config = dict(
    arch='convformer',
    model='image classifier',
    dataset='photos of arthropod specimens (BIOSCAN-5M)',
    train_examples=48750,
    image_size=32,
    crop_scale_min=0.7,
    horizontal_flip=True,
    translate=0.12,
    targets=['order'],
    num_classes=18,
    norm='rmsnorm',
    norm_position='pre',
    activation='geglu',
    mlp_ratio=2.67,
    parallel_block=False,
    inner_norm=False,
    patch_size=[2, 2],
    depths=[2, 5, 5],
    widths=[64, 128, 256],
    kernel_size=7,
    loss='cross_entropy',
    init='kaiming_normal',
    residual_init='zero_last',
    optimizer='muon',
    muon_scale='original',
    lr=0.0089,
    momentum=0.95,
    nesterov=False,
    orthogonalizer='newton_schulz_5',
    adamw_lr_other_params=0.0026,
    l1_shrink=0.003,
    steps=5700,
    batch_size=128,
    epochs=15.0,
    lr_schedule='cosine',
    final_lr_fraction=0.05,
    warmup_steps=110,
    weight_decay=0.08,
    adamw_weight_decay_other_params=0.05,
)
Rows from block 8, named by matrix and row number. Each number is 128 + 32 x the weight over the matrix's rms, rounded and kept within 0 to 255. All counts start at 0.
# pw1: token mixer expand (model.blocks.8.mixer.pw1.weight, 512x256), inputs 0-127
pw1.153 [162 135 119 122 108 109 128  59 147 185 117 127 169 167 157  90  88 209  92 135  66  99 122  77 167 154 112 214 122  60 170 158 114  52 122 123 137 130 146 162  90  82 144 188 122  87 178  92 143 100 133 113 139  99 204 125 106 141 135 150 171 145 162 160  84 129 200 153 122 114 146  56 100 152  71 162 124 140 158 162 163  94 122  88 194  77  73 160 134  92 153  36 142  96 212 136 213 126 111  31 119 163  35  95 151 164  37 173 144 193 117 105 120 134 159 148  37 179 140 129 127 217 166 176  66 255 145  50]
pw1.154 [129 116 194 137 128 135 127 134 156 120  93 122 139 145  37 109 142 184 110 173 132  70  82 136 132  93 123 131 184  81 115  74 130 120 169 174 136 229 109 183  89 110 191 128 169 159 121 169 147 163 126  99 145 103 101 155  64  94  77 175 172 177 127  85  95 111 129 164 102 165 204 148 204  13 180 157 129 133 164  95 172 103 128 137 112 129  70 137 223 109  91 205 180 206 132 192 188 133 121 198 134  90 142 170 168 105  94 166 122 128  97 222 147 122 192 209 161 127 127  86  85 137 131 166 101 128  84  80]
pw1.155 [ 77 110  76  70 138 129 148 121 117 104 133 123 125 129 132 134 155 116  99 178 120 123 129  61 202 157  91 104 150 136 146 123 117 108 126 121  70 126 130 125  74 109 153 126 152 135 144 138 123 108 164 146 101 104  44  63  84 140 138 123 125 131 166 102  78 119 105 155 138  87  62 122 152 110 169 130 122 119 114 155 154 106 107 176  78 136 126 108 152 154  87  90 126 142 200 107  67 108 127 107 131 133 103 145 135 205 139 149  95 171 105  48 129 185  79 131 184  94  61  75  56 115  53  81 119 129 187 154]
pw1.156 [125 128  93 128 122 128 139 128 121 133 136 167 128 124 123 119 132 131 123 126 125 134 122  86 127 124 138 128 144 123 130 130 130 139 133 132 103 130 135 132 118 121 125 132 124 115 128 128 125 115 131 129 128 134 134 129 130 106 129  93  99 140  87 126 127 122 154 149 112 133 130  90 132 135 120 140 135 145 130 134 146 130 137 123 158 110 129 130 129 127 147 148 114 128 138 110 127 137 112 109 113 128 124 114 138 121 113 129 122 129 120 140 125 126 133 114 128 127 133 128 152 128 137 156 159 130 130 126]
pw1.157 [139 124 140 104 194 164   0 139  32 178 129 122 186 153  69 129 138 194  62 141  67 116 149  78  77 209 105 129 110  39 138 113  44 148  44 152  93 152 126 176  83 106 190 135 119  98 128  67 142 158 131 105 133 176 136 122 180  92 121 122 142 144 204 126 130  51 138 130  90 124 110 234 137 111 255  70 173 127 157 103 163 102 105 139  85 128 142 161 126  65 164  57 134 179 116 148 167 108 148 146  47 112 153 141 228 202  85 199 189 192 188 129  54 129 160 118 111  89  90 177 148 103 172 146 128 117 131 130]
pw1.159 [128 128 128 128 128 128 128 128 128 128 128 128 128 128 128 128 128 149 142 128 123 130 128 128 128 128 128 128 128 125 128 128 128 128 141 123 128 128 128 128 128 133 128 128 128 128 128 128 127 128 128 128 128 128 128 128 128 141 128 128 128 128 128 128 128 128 128 128 130 128 128 132 128 128 128 131 128 128 128 128 128 128 128 128 128 128 136 127 128 128 128 128 128 128 128 128 128 128 128 128 128 128 129 128 128 128 128 126 128 128 128 128 128 128 128 128 128 128 128 159 133 128 128 128 128 126 128 128]
pw1.160 [166 129 160  79 100  82  82 150 204 109 112 152 203 123  76 148 251  92  73 166  49 182 116 140 125 156 166 132 195 147 167 162 112 113 136  89 102 110 156 118  83 116  75 127  64 136 132 110 158 113 106 202  70 131 131 126 164  66 128  97 129 148 117 150 188 141 112 136 123 229 158 138 203  99 106 117  97 185 119 132 157 121 139 110 242 130 129 137 140 155 152   0 135  93 124 220  49  82 161  78 109 124  31 232 132 107 104 144 124 147 144  39 144 110 110 187 216 179  95 157 127 130 160 183 107 154 246 133]
pw1.161 [135 129 104 124 204 127 127  97  72  79  71 122 123 110  93 114 116 175 140 157  88 114 110 128  59 147 148 142 140 154 105 118 101 121 151 161 139 134  93 187 133 135 128 172 128 117 120 119 113 152 113 127 156  99 152 187  99 102 108 127 146 164 139 141 122 152 172 155 118 139 159 104 118 144  30 112 129 131 109 120 131 123 133 175 119 133 149 126 120 132 148  69 122 144 128 160 125 168 143 105 110 135 129 124 132 162 115 121 119 116 155  68 190 129 181 156 120 122 143 123 139 129 103 101 124 134 131 116]
pw1.162 [ 90 101 122 117 141  71 113 130 124 138 137 120  97 123 128 173 189 123 136 128 106 127  69 143 128 121 144 148 139 119 129  94  94 170 174 170 142 133 117  73 127 122 124 148 140  78 124 139 160 124 122 183 128 141 117 128 118  85 133 112 158  87 123 154 158 107 126 103 128 149 154 138  61 129 186 119 128 130 112 133 150  95 136 164 116 126 130 157 158 137 159 105 170 130 126 154 146  76 105 198 125 109 120 161 140 136  84 151 127 120 216 143 119 123 132 109 104 119 113 173 164 169 122 123  99  49 125 161]
pw1.163 [ 99 104 174  12 172 140 110 117  39 167 190 103  77 161 160 202 134 129   0 175 192 141 122  46 135 188  95  99 232 125  90  54 209  47 191  62 139 131 115 144  81  43 113 143  79 186 191  71  77  68 180 169 110  61 118   5  92 185 142 130 124 112 139 105  50 188 108 170 149  95 145  77 185 187 146  96 171 123 131 106 144 139 165 118 108 151  98  95 130 128  46 110  93 152  77 126 161 220 107  70  92 109 122 123  23  96 168 177 108 163 109 105  29 100 186  49 203  86  65 177 153 123 104 126 177 146 121 110]
pw1.164 [128 124 128 138 154 128 127 124 130 128 128 104 125 147 142 124 128 128 129 128 128 130 128 136 128 133 112 124 135 129 127 133 128 129 130 128 130 127 128 124 128 126 136 128 135 128 129 129 132 131 129 132 128 128 138 145 128 129 124 127 128 128 125 121 127 133 128 125 129 128 127 125 128 128 121 128 129 128 135 127 129 128 128 128 127 127 127 128 127 127 134 128 129 128 128 125 133 128 123 126 128 124 130 127 131 129 129 128 128 163 128 128 125 128 140 127 136 128 139 128 128 138 128 128 127 126 128 142]
pw1.166 [ 73 124  39 131 134  70 115  98 179 122  91  78  95 174  97  90 108 175 119 203 124 121 145 162 198 128 151 117 108  74 124  89 146 112  57  92  72 133  62  62 131 115  83 147  59 123 121  33  83 139  33 103 125 120  86 105 211  86  85 110 184 127 101 130 128 161 134 149 159 173 146 166 130 108 100 148 126 160  71 143 181  64 185 120  93 160  78 187  73  57 128 173 102  83 125 136 119 117 125 120 130 129 220 201 194  75 128 132 225 131  50 106 179 122 145 129 123 128 103  63 215 142 123 158 166 160 197 105]
pw1.167 [133 120 128 138 128 128 128 127 136 126 129 133 128 130 126 124 124 127 143 131 127 128 129 128 128 128 128 128 128 127 125 129 128 125 125 126 120 128 129 132 128 127 129 128 130 136 128 128 124 127 131 111 128 126 127 103 100 128 135 123 151 128 131 122 128 135 128 119 106 128 131 119 134 120 119 128 128 122 128 114 122 128 127 134 131 128 112 128 125 127 122 129 125 128 127 129 129 132 127 127 129 128 140 128 147 124 130 128 153 130 129 134 128 117 127 133 127 139 131 126 139 129 113 128 121 140 128 127]
pw1.168 [128 128 109 148 123 161 114  76 111 137 207 148 157 139 117  58 133 151 123 101 131 120 129 130 118  82 182 129 103 101 106 171 133 216 125 124 125 112 100 130 128 108 124  87 107 153 131 176 115 124 115 125 128 139 128 127 137 124 162 176 147 125 114 206 134 133  85 193 114 135 143 152 143 157  59 125 160 125 134 129 132 130 115  90 117 124 108 153  95  88 129 144 103 109 150 166 132 134 135 119 136 115  97  76 143 113 105 107 128 172 100 172 188 125 125 152 114 154 119 143 208 124 117 148 141 146 114  78]
pw1.169 [126 128 128 128 128 138 121 127 128 128 128 128  66 128 128 128 172 128 130 128 128 131 128 128 131 133 145 128 128 128 128 129 116 130 128 128 129 128 128 128 128 132 128 142 128 128 128 128 127 127 128 128 146 128 128 128 129 128 128 128 128 128 128 128 128 128 128 128 128 128 128 128 128 128 128 128 128 132 128 123 128 128 128 128 128 128 126 128 135 128 128 128 128 129 128 128 121 128 128 128 128 128 126 128 128 128 128 129 127 128 128 132 121 128 128 127 125 128 128 128 128 128 128 133 127 128 128 128]
pw1.170 [ 25 139 142  32 144 143 155  51 122 114 199  49 160 174 111 185 149 140 136  70 140  65 109 122 158 121 171 135  63 125 147 151 109 110 146 132 154 189 119 154 207 102 110  71  61 112 103 127 188 204  63 127 129 151 142 131 233  78 135 119 111 164 113  93 147 142 109 124  80 154 197 154 155 103 222 126 112 137 149  53 104 114  49 255 191 167 147  75  95 106 128 110 142 135 184  26  98 105 105   0 153 119 184  69 224 135 140  45 149  64 115 107 119  32 163 146 143 153  58 141  27 151 134  84 145 133  75 123]
pw1.171 [167 242 168   8 168 182 154 114 149  69 134 120 143 170 102 135 156 127 194 101 114 109 255 149 182 160  83 171 127  75  61 118 144 147  93 220 147 160 110 116 211 204 172  96 119 103 134  37 102  61 104 109 197 136 157 132 134  81 162 174 136 147 152 104  85 127 144 190  88 131 147 106  65 131 174 181 132 126 122 188  80  84 156  54 145  40  86 151 144 112  84 119 178 139 255 147 138 108 131 114 110 144 170 137 141 117 130 134 189 126 105 176 230 131 193 129  72  71 223 109 170 224 119  30 145 141 137 123]
pw1.172 [127 125 124 128 101 128 128 128 132 115 128 159 126 128 128 163 116 116 126 154 128 128 127 127 153 128 147 128 131 152 152 126 157 127 118 110 127  99 126  82 139 138 143 130 130 145 122 125 100 133 149 130 129 131 136 171 129 128 134 127  88 112 146 121 129 128 143 133 115 109 129 103 125 128 125 125 131 139 125 128 179 130 132 130 124 136 124 130 116 127 125 131 132 123 119 111 131 127 180 118  96 128 159 123 129 135 118 128 135 130 122 128 128 154 139 168 109 119 117 127 119 130 124 113 128  96 109 127]
pw1.173 [159 230 126 163  70  96 129 107  74 212 152 150  79 176 130 146  78  94 122 103 136  82 192 127 127 124 113  94 123 109 141 142  84 107 125 138 184  92 136 112 184 141 155  88 106 132 112 132 144 203 108 113 147 104 143 106 155 166 126 146 170 201  40  66 181  52 152 107 204 119  93 116 179  80 118 166 129 113 134  99 143 122 174 171 136 118  28 203 146 192  73 118 112 121  89 134 120 143 126   7 108 161  58 139 128 162  88   0 124 143 128 105   8  55 123 125 178 125 208 151  55 137 127 108 221 146 122 185]
pw1.174 [127 143 130  98 132 168 170 125 174 127 159 128 128 108 127 134 119 160 123 127 142 105 127 101 143 107 126 133 146 128 129 131 128 134 195 143 147 132 119 132 111 139 132 128 115 117 125 134 148 121 112 127 100 131 114 112 128 127 117 130 123 139 122 129 102 128 131 109 115 151 145 169 128 130 128 132 129 128 125 134 139 151 126 138 138 130 131 127 134 127  83 130 128 107 131 116 126 129 176 138 126 130 132 124 133 112 131 128 138 107 158 156 122 157 107 126 129 130 130 153 122 134 173 132 132 120 145 133]
pw1.175 [139 138 135 124  96  17 202 133 184 113 121  50 130 134 241 170 138 108 149 101 136  70 153  96 106 112 170  28 141 207 165 152 140 148 131  98 149 123 158 178 129  49   5 157  97 165 136 115 118 100  94 182  19 107  98 145 148 188 111 134 123 220 106  24 253 157  77 128  89 136 123  93  76 193 154 170  83 163 179 140  77 148  59  89  77  94 140 135 133 116 136 117 111 178  55 161  90  65 127 130 255  57  80  83  93  78 107  93 116 151 144 119 150  85  55 131  83  56 132 132 105 136 123 102 109 118  90 188]
pw1.176 [119 129 126 128 128 105 127 128 131 133 122 127 126 126 145 128 133 123 130 133 128 102 128 133 133 128 130 126 125 128 130 127 134 128 135 147 129 129 126 139 128 137 137 126 129 128 128 142 138 133 128 129 130 127 134 128 122 128 159 128 121 128 106 128 125 131 120 129 127 129 128 131 124 129 128 128 128 121 133 128 127 128 135 126 129 125 128 126 128 128 127 127 106 117 128 148 111 118 126 127 128 115 125 129 141 121 129 117 120 135 125 127 126 126 143 128 123 143 128 133 143 128 114 128 131 128 149 133]
pw1.177 [128 128 128 111 132 128 140 128 128 128 128 128 128 128 128 128 128 128 128 126 128 123 128 128 128 128 128 128 129 120 128 128 128 125 128 128 134 122 128 147 142 128 136 128 128 128 128 128 128 128 128 128 128 128 128 131 128 128 128 128 126 128 128 128 128 128 123 128 134 123 128 128 128 128 128 128 128 128 128 128 128 128 128 128 128 128 128 128 129 128 128 128 128 128 128 131 148 128 128 128 128 128 128 128 128 128 128 128 128 128 128 128 128 128 128 128 148 128 128 128 128 128 128 128 128 128 128 128]
pw1.179 [115  97 126 120 127 128 128 131 111 133 123 123 128 120 127 128 124 153 128 151 130 119 127 137 131 128 112 125 128 129 122 116 151 141 130 128 126 129 128 129 129 125 130 128 120 143 118 128 128 132 128 133 129 129 128 116 123 138 128 128 106 133 128 130 129 131 128 130 109 126 129 128  97 139 125 130 127 122 136 128 128 128 152 124 118 128 149 127 135 130 155 106 116 127 127 129 150 135 128 116 108 140 136 128 141 128 140 131 128 118 111 150 102 130 127 127 127 140 128 128 157 128 128 105 128 129 129 124]