{"model": "image classifier", "horizontal_flip": true, "hidden_act": "geglu", "residual_init": "zero_last", "optimizer": "muon", "nesterov": false, "epochs": 15.0}
Rows from block 3, named by matrix and row number. Each number is 128 + 24 x the weight over its row's rms, rounded and kept within 0 to 255. All counts start at 0. Numbers have three digits each. After the name is the row's rms in percent of the matrix's.
# pw1: token mixer expand (model.blocks.3.mixer.pw1.weight, 256x128), inputs 64-127
pw1.156 076:107131093141106138073115095119098126164131139118131092125136112129145100114128103102140134111147120127050129132140118112105123088167105141134088136100116097060135193126125078128141124100133119
pw1.157 088:095138126095139165093153096097168124139110156135172116123122124143132127165144097151129164098156081139141155174105161124162123123138154134101133148135117124147143088106136192127124146132129124
pw1.158 112:131124143151101130127145137121130137146131174120136109125156117138110139124128122135108104127153128155145184128129122143165130156084118102126139127168086110120177132143142086124104143118113138
pw1.159 047:117101110167171112127143128131136125105147118086172161104144127131129149117128134142127130078131136129137134128079170108133127131151118131116126134130115127099069124112082074115127102116118128
pw1.160 088:124110159151142127149072169100096160148110135144127153137137135115166087142143130150092105115123174124135143114153129129130097142133121099092128140103080116192116077153128129126111146098128170
pw1.161 084:125096140152124100157120204145112114133142123128184145110127125121080083119086076122118130131152138125168150110166150113132138130116131139162080139127144122108118110122128131126158126133126105
pw1.162 167:168131126142148131140122092084122136146140125138115146108118111103123115133109132154122137126136122141094129129141113139083099130156147139124129093119110159176124134177101121130131135104086148
pw1.163 139:146097170118146114120115135173133135087129133116128130120157126137124117093122159133119122111134157126149106173114104157151120153150098104119171110098139106097102167103116128162100171136109156
pw1.164 023:128110119128125106109136128129124130124126168129130134080128127128137129114052135109128144137151126126050125130133177122136136177114146129136141092115128124128126128135167129091134152131140129
pw1.165 026:126191127134158125082141170127128088174170132123126139227176128125126128132086119071128224123131129129126126128129149135170128139127129134127128120129129130136127145130102043123121140131128128
pw1.166 054:126106114111150186123150133120130127135131111127111120152090100124129136145135135108107146141129124115104123122134152149139170122075136126085096127066160133128115129132125142129126127151088126
pw1.167 022:130171112121126108110049129128129070128129157092141127128145128117127133129151159128101129128131128132130122140129125126132191178130147128128128175123131108131126178128095157128162146129144131
pw1.168 106:133110116133132131119130116103125153131142091151150146111128130143104131082069132101161165122187097130153154178142143085106120092143116124106103128176129121122110105190099149172141137158127105
pw1.169 054:139131129116129131046157133195149120137151131139086135120128167140117133126125149144126161100153117122128094039113132085119128138140128101118147138134167116122116121123087116115107110126117168
pw1.170 153:100155135151136147128125113140138123135095135155169127110116146099126108128128120115098104145128107137111136153105160179174111134147126115115135115089072128110097129109115144086152125130143135
pw1.171 093:096120127158157143123141108166180111129121120126154115151108137146097116128135095110125137103124194096120128092111147140130107091088117147139108148125108142116089080129116118144148098184134143
pw1.172 131:131135219140165141179110101150093100131113130160149145155077142119109141147128120117125112124129128158151174127117148145138133087116088175126141122104152109123130116148118117151112115141107103
pw1.173 026:110178129126077124096143128088128213172128133128072152127168128127126129128133165128100129137128121127128102092141128133143128129102111137111127135128106094107126129123117125130128132136128127
pw1.174 092:162080129139141145111150113125116158152128120141134119117085131127129093126152171123200127096105136136088129124107123125121133124141159100078128129123122144158098092118133121117131099163123081
pw1.175 058:159119127109126109135130128109087147125129132143105112141134127166123125088126133113126126112129167131125147154120133128065132127109142168082162121163155156101098149138101081150081112149118103
pw1.176 107:130105146103127127105148150107144142126177135129113154109164091072174152127145138167097146124167181132129140149131152110134126132108120116154188170131150139125138156111080143104140147081124099
pw1.177 020:128140128116131128128145172104119090122121139128137140128128128128094103128128128127103128097137128152185128128132128128128128142131128129128128127123189128128105120154187130116092127129186128
pw1.178 094:176129146138151126132145126086175126130131089100124126100130138137093131117057135113181126124101118111130144153110108151114168147167133148131137164124168129129123162119105126098119166131118137
pw1.179 066:163129117142142156121109084086084119154149155113139149160165097085200104113125104139083163092111131125189128144135132135135108126116110148129164153146130151116103102117114128144140135109182179
pw1.180 025:097128094118113127120137125121130141131108121141131153134148110112127125191175128140063130126124147130181124147145127085132129129120115155118128137111167129128129127127129210128121135126132125
pw1.181 031:161126118124128119128128120126105127122075129132103130129101129080128129162127128116129150126128168146138130052129129129129139128130121044129050141129128182123158120120128129113128125128128144
pw1.182 049:130143127173131127133141156040121134160208121143123131201084128126122094111128139107140128154122127152120106131121132129127116071119133167036120138157128129092117128124157103108137097103110119
pw1.183 012:128128128128128128118117128128128128128128069128128125128128128134128141128154128128128128128147128128128140128128106128078128128079128128128128127119129128128128128128128147128148128129128128
pw1.184 027:149136167147120079145128128109096148128148130130119131125118131183124139121128135189154129120114136188127120130128111144119127121226135099176089126120143137158129117176134130126121127156144131
pw1.185 060:128155114135088100116137114104113131110173107125107152144186127116117137131120176142096128126129136139156069115134124115133071132118114116127165165128134202115161146127137135117126127124132116
pw1.186 019:135159128128224136128142128129128128111129128125130128127133106120126129096128122128125128132071119118127128128062167128130129128127129128122102128146178128158175128128128128128165146128126096
pw1.187 007:128128128128128128128128128128088128128128128128128128128128128128159128128128128128128238128128121128128128128128128128128128128069128128128128128128128128128128128128128128128128128128128128
pw1.188 024:069135108139128138139128116123131147137123112129108127129127145115117128127128128175127131132130162122132123113147122127100150123128144108115129146158118091103128153103128128141126130128160118
pw1.189 015:132160090127195145128140129128133123109131142072105198128106125177109155064097128129128127198128128128147123128096127140174131127128198129126111127130128128127135109184124128135122146146129132
pw1.190 056:078129133146124080147086109134127128133173159108139116132128111107117109122136143140107137068107097130116174172130081117123102126075124134064125128141128126113136108180132157130112147153128128
pw1.191 134:149165139088102134127113120094124130130135135097133168150136137115142149144130126127122111100146139125140107159122156116108090143160104142171114120113127121096157129169109079167154085156150105
pw1.192 097:173152121200141173126057096137170149151086171130152127136127125149142102133120094123101151127171113145146080128140122120114096155156128126174107123108100124132123102124123048147113131112059131
pw1.193 160:108136116114087162126143100133174138155091126084100139132103120133122098126084128136128131144095117129118139166182135139172120109145124128118144088121090165121124134117104167113091119142134093
pw1.194 053:143165099134152184150144178140133117100119144120127135090167135134164125137134132202136127139110136138130142127153126138121132139134109128128149118129135153107182153153083127120146151135134209
pw1.195 046:135132132118061108128165152121167107118136149139108113147128135118115126121130135131131097115215093152163128136128124128127127128128102086117155136121132109157122066129134100114122131128158129
pw1.196 095:126177193108103094102130075142130127118117134147143150071157130129120146147128122121177130134118119107158159122157170084137092185152151136132148139138104180138121158112112122119131127160116117
pw1.197 127:078123139107162158137110129143124133144118057125116131175150161106134194074105104109126133128122127131099128120168141126091130159129134151094145137113168120101144151125115103088124130129144132
pw1.198 118:132086128123113103093140142134150146161146137136096145137127125077137139149098138113104108125118173137128123150114128106114145146116143151180127113129118153165136118084137114132130129096147122
pw1.199 069:134134113128123127145130111126126138129127132078112138132110139149130149138085092140120144122130113076131142125137179159124151161087147161133149129128131135105157126108128092130110104127131121
pw1.200 052:127128064139173124131133147063107125151133126130067180091113142088155149099148132137128117130141172096158108133106166125139127136125127175151128083128128141123112141160143160175128149124110188
pw1.201 076:157147139129105178137088108136103066163134147151150124139123129128133110126130116086097151098119091155119111128118102127111087108138148126126115120149066138115118066116145131118110167130071083
pw1.202 017:127129128118129127134125127130123094128129007138143128128130133126114127074128129128171109128129128127129131118128129109121128126123134127223130198128128146127127131125128127118128144091128128
pw1.203 144:103110122147124129099157102129171126153115126135142131140155193125156163061103123104072119143126133119108149151110148090073124122126133133117082130111127159106129106146129076168120156146129152
pw1.204 141:169117201175105120165147124078169110154106157141107092115116102115124139149099094129130124145134128178097164110122106156139171118154144141115121146086108131119131135080123181148126096167106120
pw1.205 065:131085108082088122123127150125112100130128128133131136128129119145142133118121128114149142072123099162123155130120130138110101111129111208132119104106150159133134105137129125128149131137131120
pw1.206 080:079143112111130122120112123154110124186119113126134160077125140108122128120179121120135103168126081120138131160136166159143133191150134114149113129095131133156173121127103128132109087098110122
pw1.207 152:105121129103124125144108102115147152165138143084103115142140106103107119143121144139149166127101138187133084168126138133114191161142144144121118122133168092157165100109155130084104112133130120
pw1.208 048:119144148130146128143132155120113109121127124155135143164126131211136162162132096160140139133123092130130135114118128096155077148117116124127106149118138139118103133123122118132096126199123166
pw1.209 103:181111154129087128111127098173139111123136143101172136152128142129122168126105128145125118138133130103146129146067154129114122087131115180139169130154103122102108118142170115150108141139137172
pw1.210 048:150145162126114152117121143153148124114158145124090118137133118132126153130143170134158133157128127117126109110139110131131140127136144129168129135123153132126169170117124139192128108168140052
pw1.211 022:122128127142127152132170121129167128136108128130127127129123088120125144140123120104118128124062128124116138122128079155111128128139116128169128151130137123148146133118128128127130128126127125
pw1.212 123:105151138102097147129129070099128118152116137146084180130190084148109116157138137127151117170123144109128141127184170136134097117126111118098095141123138152157115123127153094130121093126122117
pw1.213 124:155112167128119128136142114096138101130144157170124111147173129092140139147132140120140111151156124147105141156148129121106134131111127133122109123135094141146124155144072074114167125113169132
pw1.214 088:128139120118135118072097112104120182130106106113170125151138157122119094127126117104128145129165158114122111103150125103109129112145157149138092110120138121141127116137092123116138127130192062
pw1.215 094:108142146135152133123117149116151147148150080138130118116098114097130130098150166110141130105133083107136148080145128165136115118130094124126120110123111124147133084152135165154111061121138108
pw1.216 041:125155131128090087126135160135129172136121114132116118143180135165103074129138119131155123131128128128084128125123123130141090095127130123127122082118130100124127104133125119088164119145174132
pw1.217 149:152128173078105129144162097117154110106129087098108143145126124112108156109146144131128132122096171169125099112125146132114089147172121109113123103133101119135116103139087123126130128096155110
pw1.218 126:136141124117125126121152140107159152133171136136172150123114088164126111152110115088104105132135130092125131141124127092132072126146172117134143121129101115134135169132161129156145159145088135
pw1.219 017:124127126211127130127127130126106115127128131113127128130192137140128127147144128131089177128134124128108119126123131156127127074123127128129030168127143149156129129128134128167119128131123127
pw1.220 134:137141109126118146127121055131117126168149101121144117153109113100111157141086122131135120118118087116063141160154170116122133148127150166153137130116071124088150126146103107123087129085122134
pw1.221 140:123129172151121129119136134144168113151148140133129144151134151125095133122090146117161138150161126141106086166104152140128117131119103113142156120108147119116128101147113159108122128129060104
pw1.222 032:129165130123177127129128164120121172085110164128127162122154157129129118128118112131126098093126161128076097146121190151129128124120128127134126129180133105151127108128126096128126120130128129
pw1.223 164:118127191124113126123142061126140129159136141128149099119141160111150139126128125145146151156086124049092128115141138096120129130131117153143128160130130124153141126183135113120117144089111129
pw1.224 086:059104141148071132134093067128124104146102103164127128080123124131112128133128142132131096101077110093130130142128130119132111147112114113103165123132147162103135182081113140163123135122132135
pw1.225 115:099113136113187150091099121128121180131124142128106132125145096100115103100093174111115164127143139139125119144120128142117101118135118131186139149143121147146145099152093145130167123165132139
pw1.226 085:142139128154134139183149131103115077130146194114067111132118134130125124120133114123128148128132108115155137109112134111141127171125135101116156128131112125156109152131130111162126105119053130
pw1.227 120:100118125128103126138163128120152142160153154121105141135133144115116086139115145160180147111166112160118123142067103120132148120103133102164108128129169098124123115137140097117108058144082130
pw1.228 130:150104099140117144131120130126130075098140124101074115110148150152084122098095112144108145113077141085113193148120130091083141154135096111137155160154129121159149098130162117141131163144152121
pw1.229 023:108125129129146131150085118128183115139136118124106113126051174127098129128124128133128128129130125128128130139112128128124133166128128129126085113126129127115184177142125103190129131087128127
pw1.230 132:125118112110106118158116141135093097124138120117126172145129100129124134113087185130168187130125173121117131091162141131111105169150102147163152124122131119154138132170138136130134118128173133
pw1.231 140:144122162135085113105163175118115137126102124140166132125109138086084188121112100103131120124102125132117111162092183146128131097139140122136189137104098135129125110115121127157119120113100118
pw1.232 108:136152115061083134142132102155148140130147125127080127151121111107175119119123128156138146106130099049169124144120127120115140150125139105120128114138105120102170165097130124159151144121123133
pw1.233 089:153037134174131135148123132133124124107106137144134130103098079126139125142143110124132136112123122110127119142126204174100175055148128115128090091143144109133140144108113100126132095124097104
pw1.234 133:150097114106068147117128135128107129143133145137133139136080133135160106160140105075159110141144188127162118130114159074159129128130166144116132126134123088157132163100137124149098158122077113
pw1.235 021:133172127127104129130133130127123050128110125147132128127137128188128129164110126082127127125128110128127127129146124127093128147186149128128153130053128172127128128115129131126117128159128128
pw1.236 136:146132159130127114156137153139108109165094169100104153093149181145115085142129134126110083145113135138129152129131175126104137133115105148138161119108128092133150161143138146133135172130073190
pw1.237 112:138134120127128151114104122122114109131128093124071192129121144163079140085120156105140133122127076111134142110128123130110128089200127145127110114099119103157118176120139115148161125093129125
pw1.238 119:156103153132155115099100133116141126098146139157122150142178108127135131167190146118144157124146136121132135116099128139112108148137126106120149169128086131109142158146160084124130135126122176
pw1.239 017:137167143128179128117128108129056156128137128057126128128110128128128145153131159139128128128128149128129128129129128128128143128128148128190128136128128128128128128131151129088128128128128128
pw1.240 074:110094151127119150100135107147152126132149139128097161130094133128111130121134153126148105127127100134129125135097146122117143126128117134110119120183131109140127122116086144146132108148142132
pw1.241 109:147173131154141120126132129125128150084100140173068165105106156134114126110147126139134097144189128126127102117086088127106162153133118108138093156127115129133106161149115177139164132145113137
pw1.242 121:157108110139164130123081111088153131124124137131165111115161124109116073158196142147131149094172149117113127132112127089125133145110109136114133131138128141155143141140078131098163166108135130
pw1.243 131:154096150119128125135124166125136137128120131145121102108124102101094129088136097088127132147170130159111131123107119172088166125117153117106158134086125174069133120138181138100125106120126141
pw1.244 127:122112167134151161131128101124136069129125147121135129163148159130095170156129126105128164087128167114130151168062157096129178090158131120110114130123150103101072126157125128177130126118125132
pw1.245 146:123178172178143133133122103131164128120107158137133128129117078120144137150152118165148141132144100095127175151127071075151181133124153129109098108124127179118145158130156133120118147081128078
pw1.246 159:136145126122129148158149135112135111151124096141085125139164142097099158130152146074090170107126135148089163123123095111118135085156091152100142142118067096138113123124133121162140149120185155
pw1.247 137:118076155135093135119085130153110148164116113101108132137123122129157126110150148147091124163121121130148134138127132096142177173142130129105092128174152149179129144131123109121136156138127107
pw1.248 141:151128126161160129115112111126128134113140109135110113148134153132160138127075125183105121102132129103148096136104141102097131150110111135140144150131130133133131115125157084172131130102130155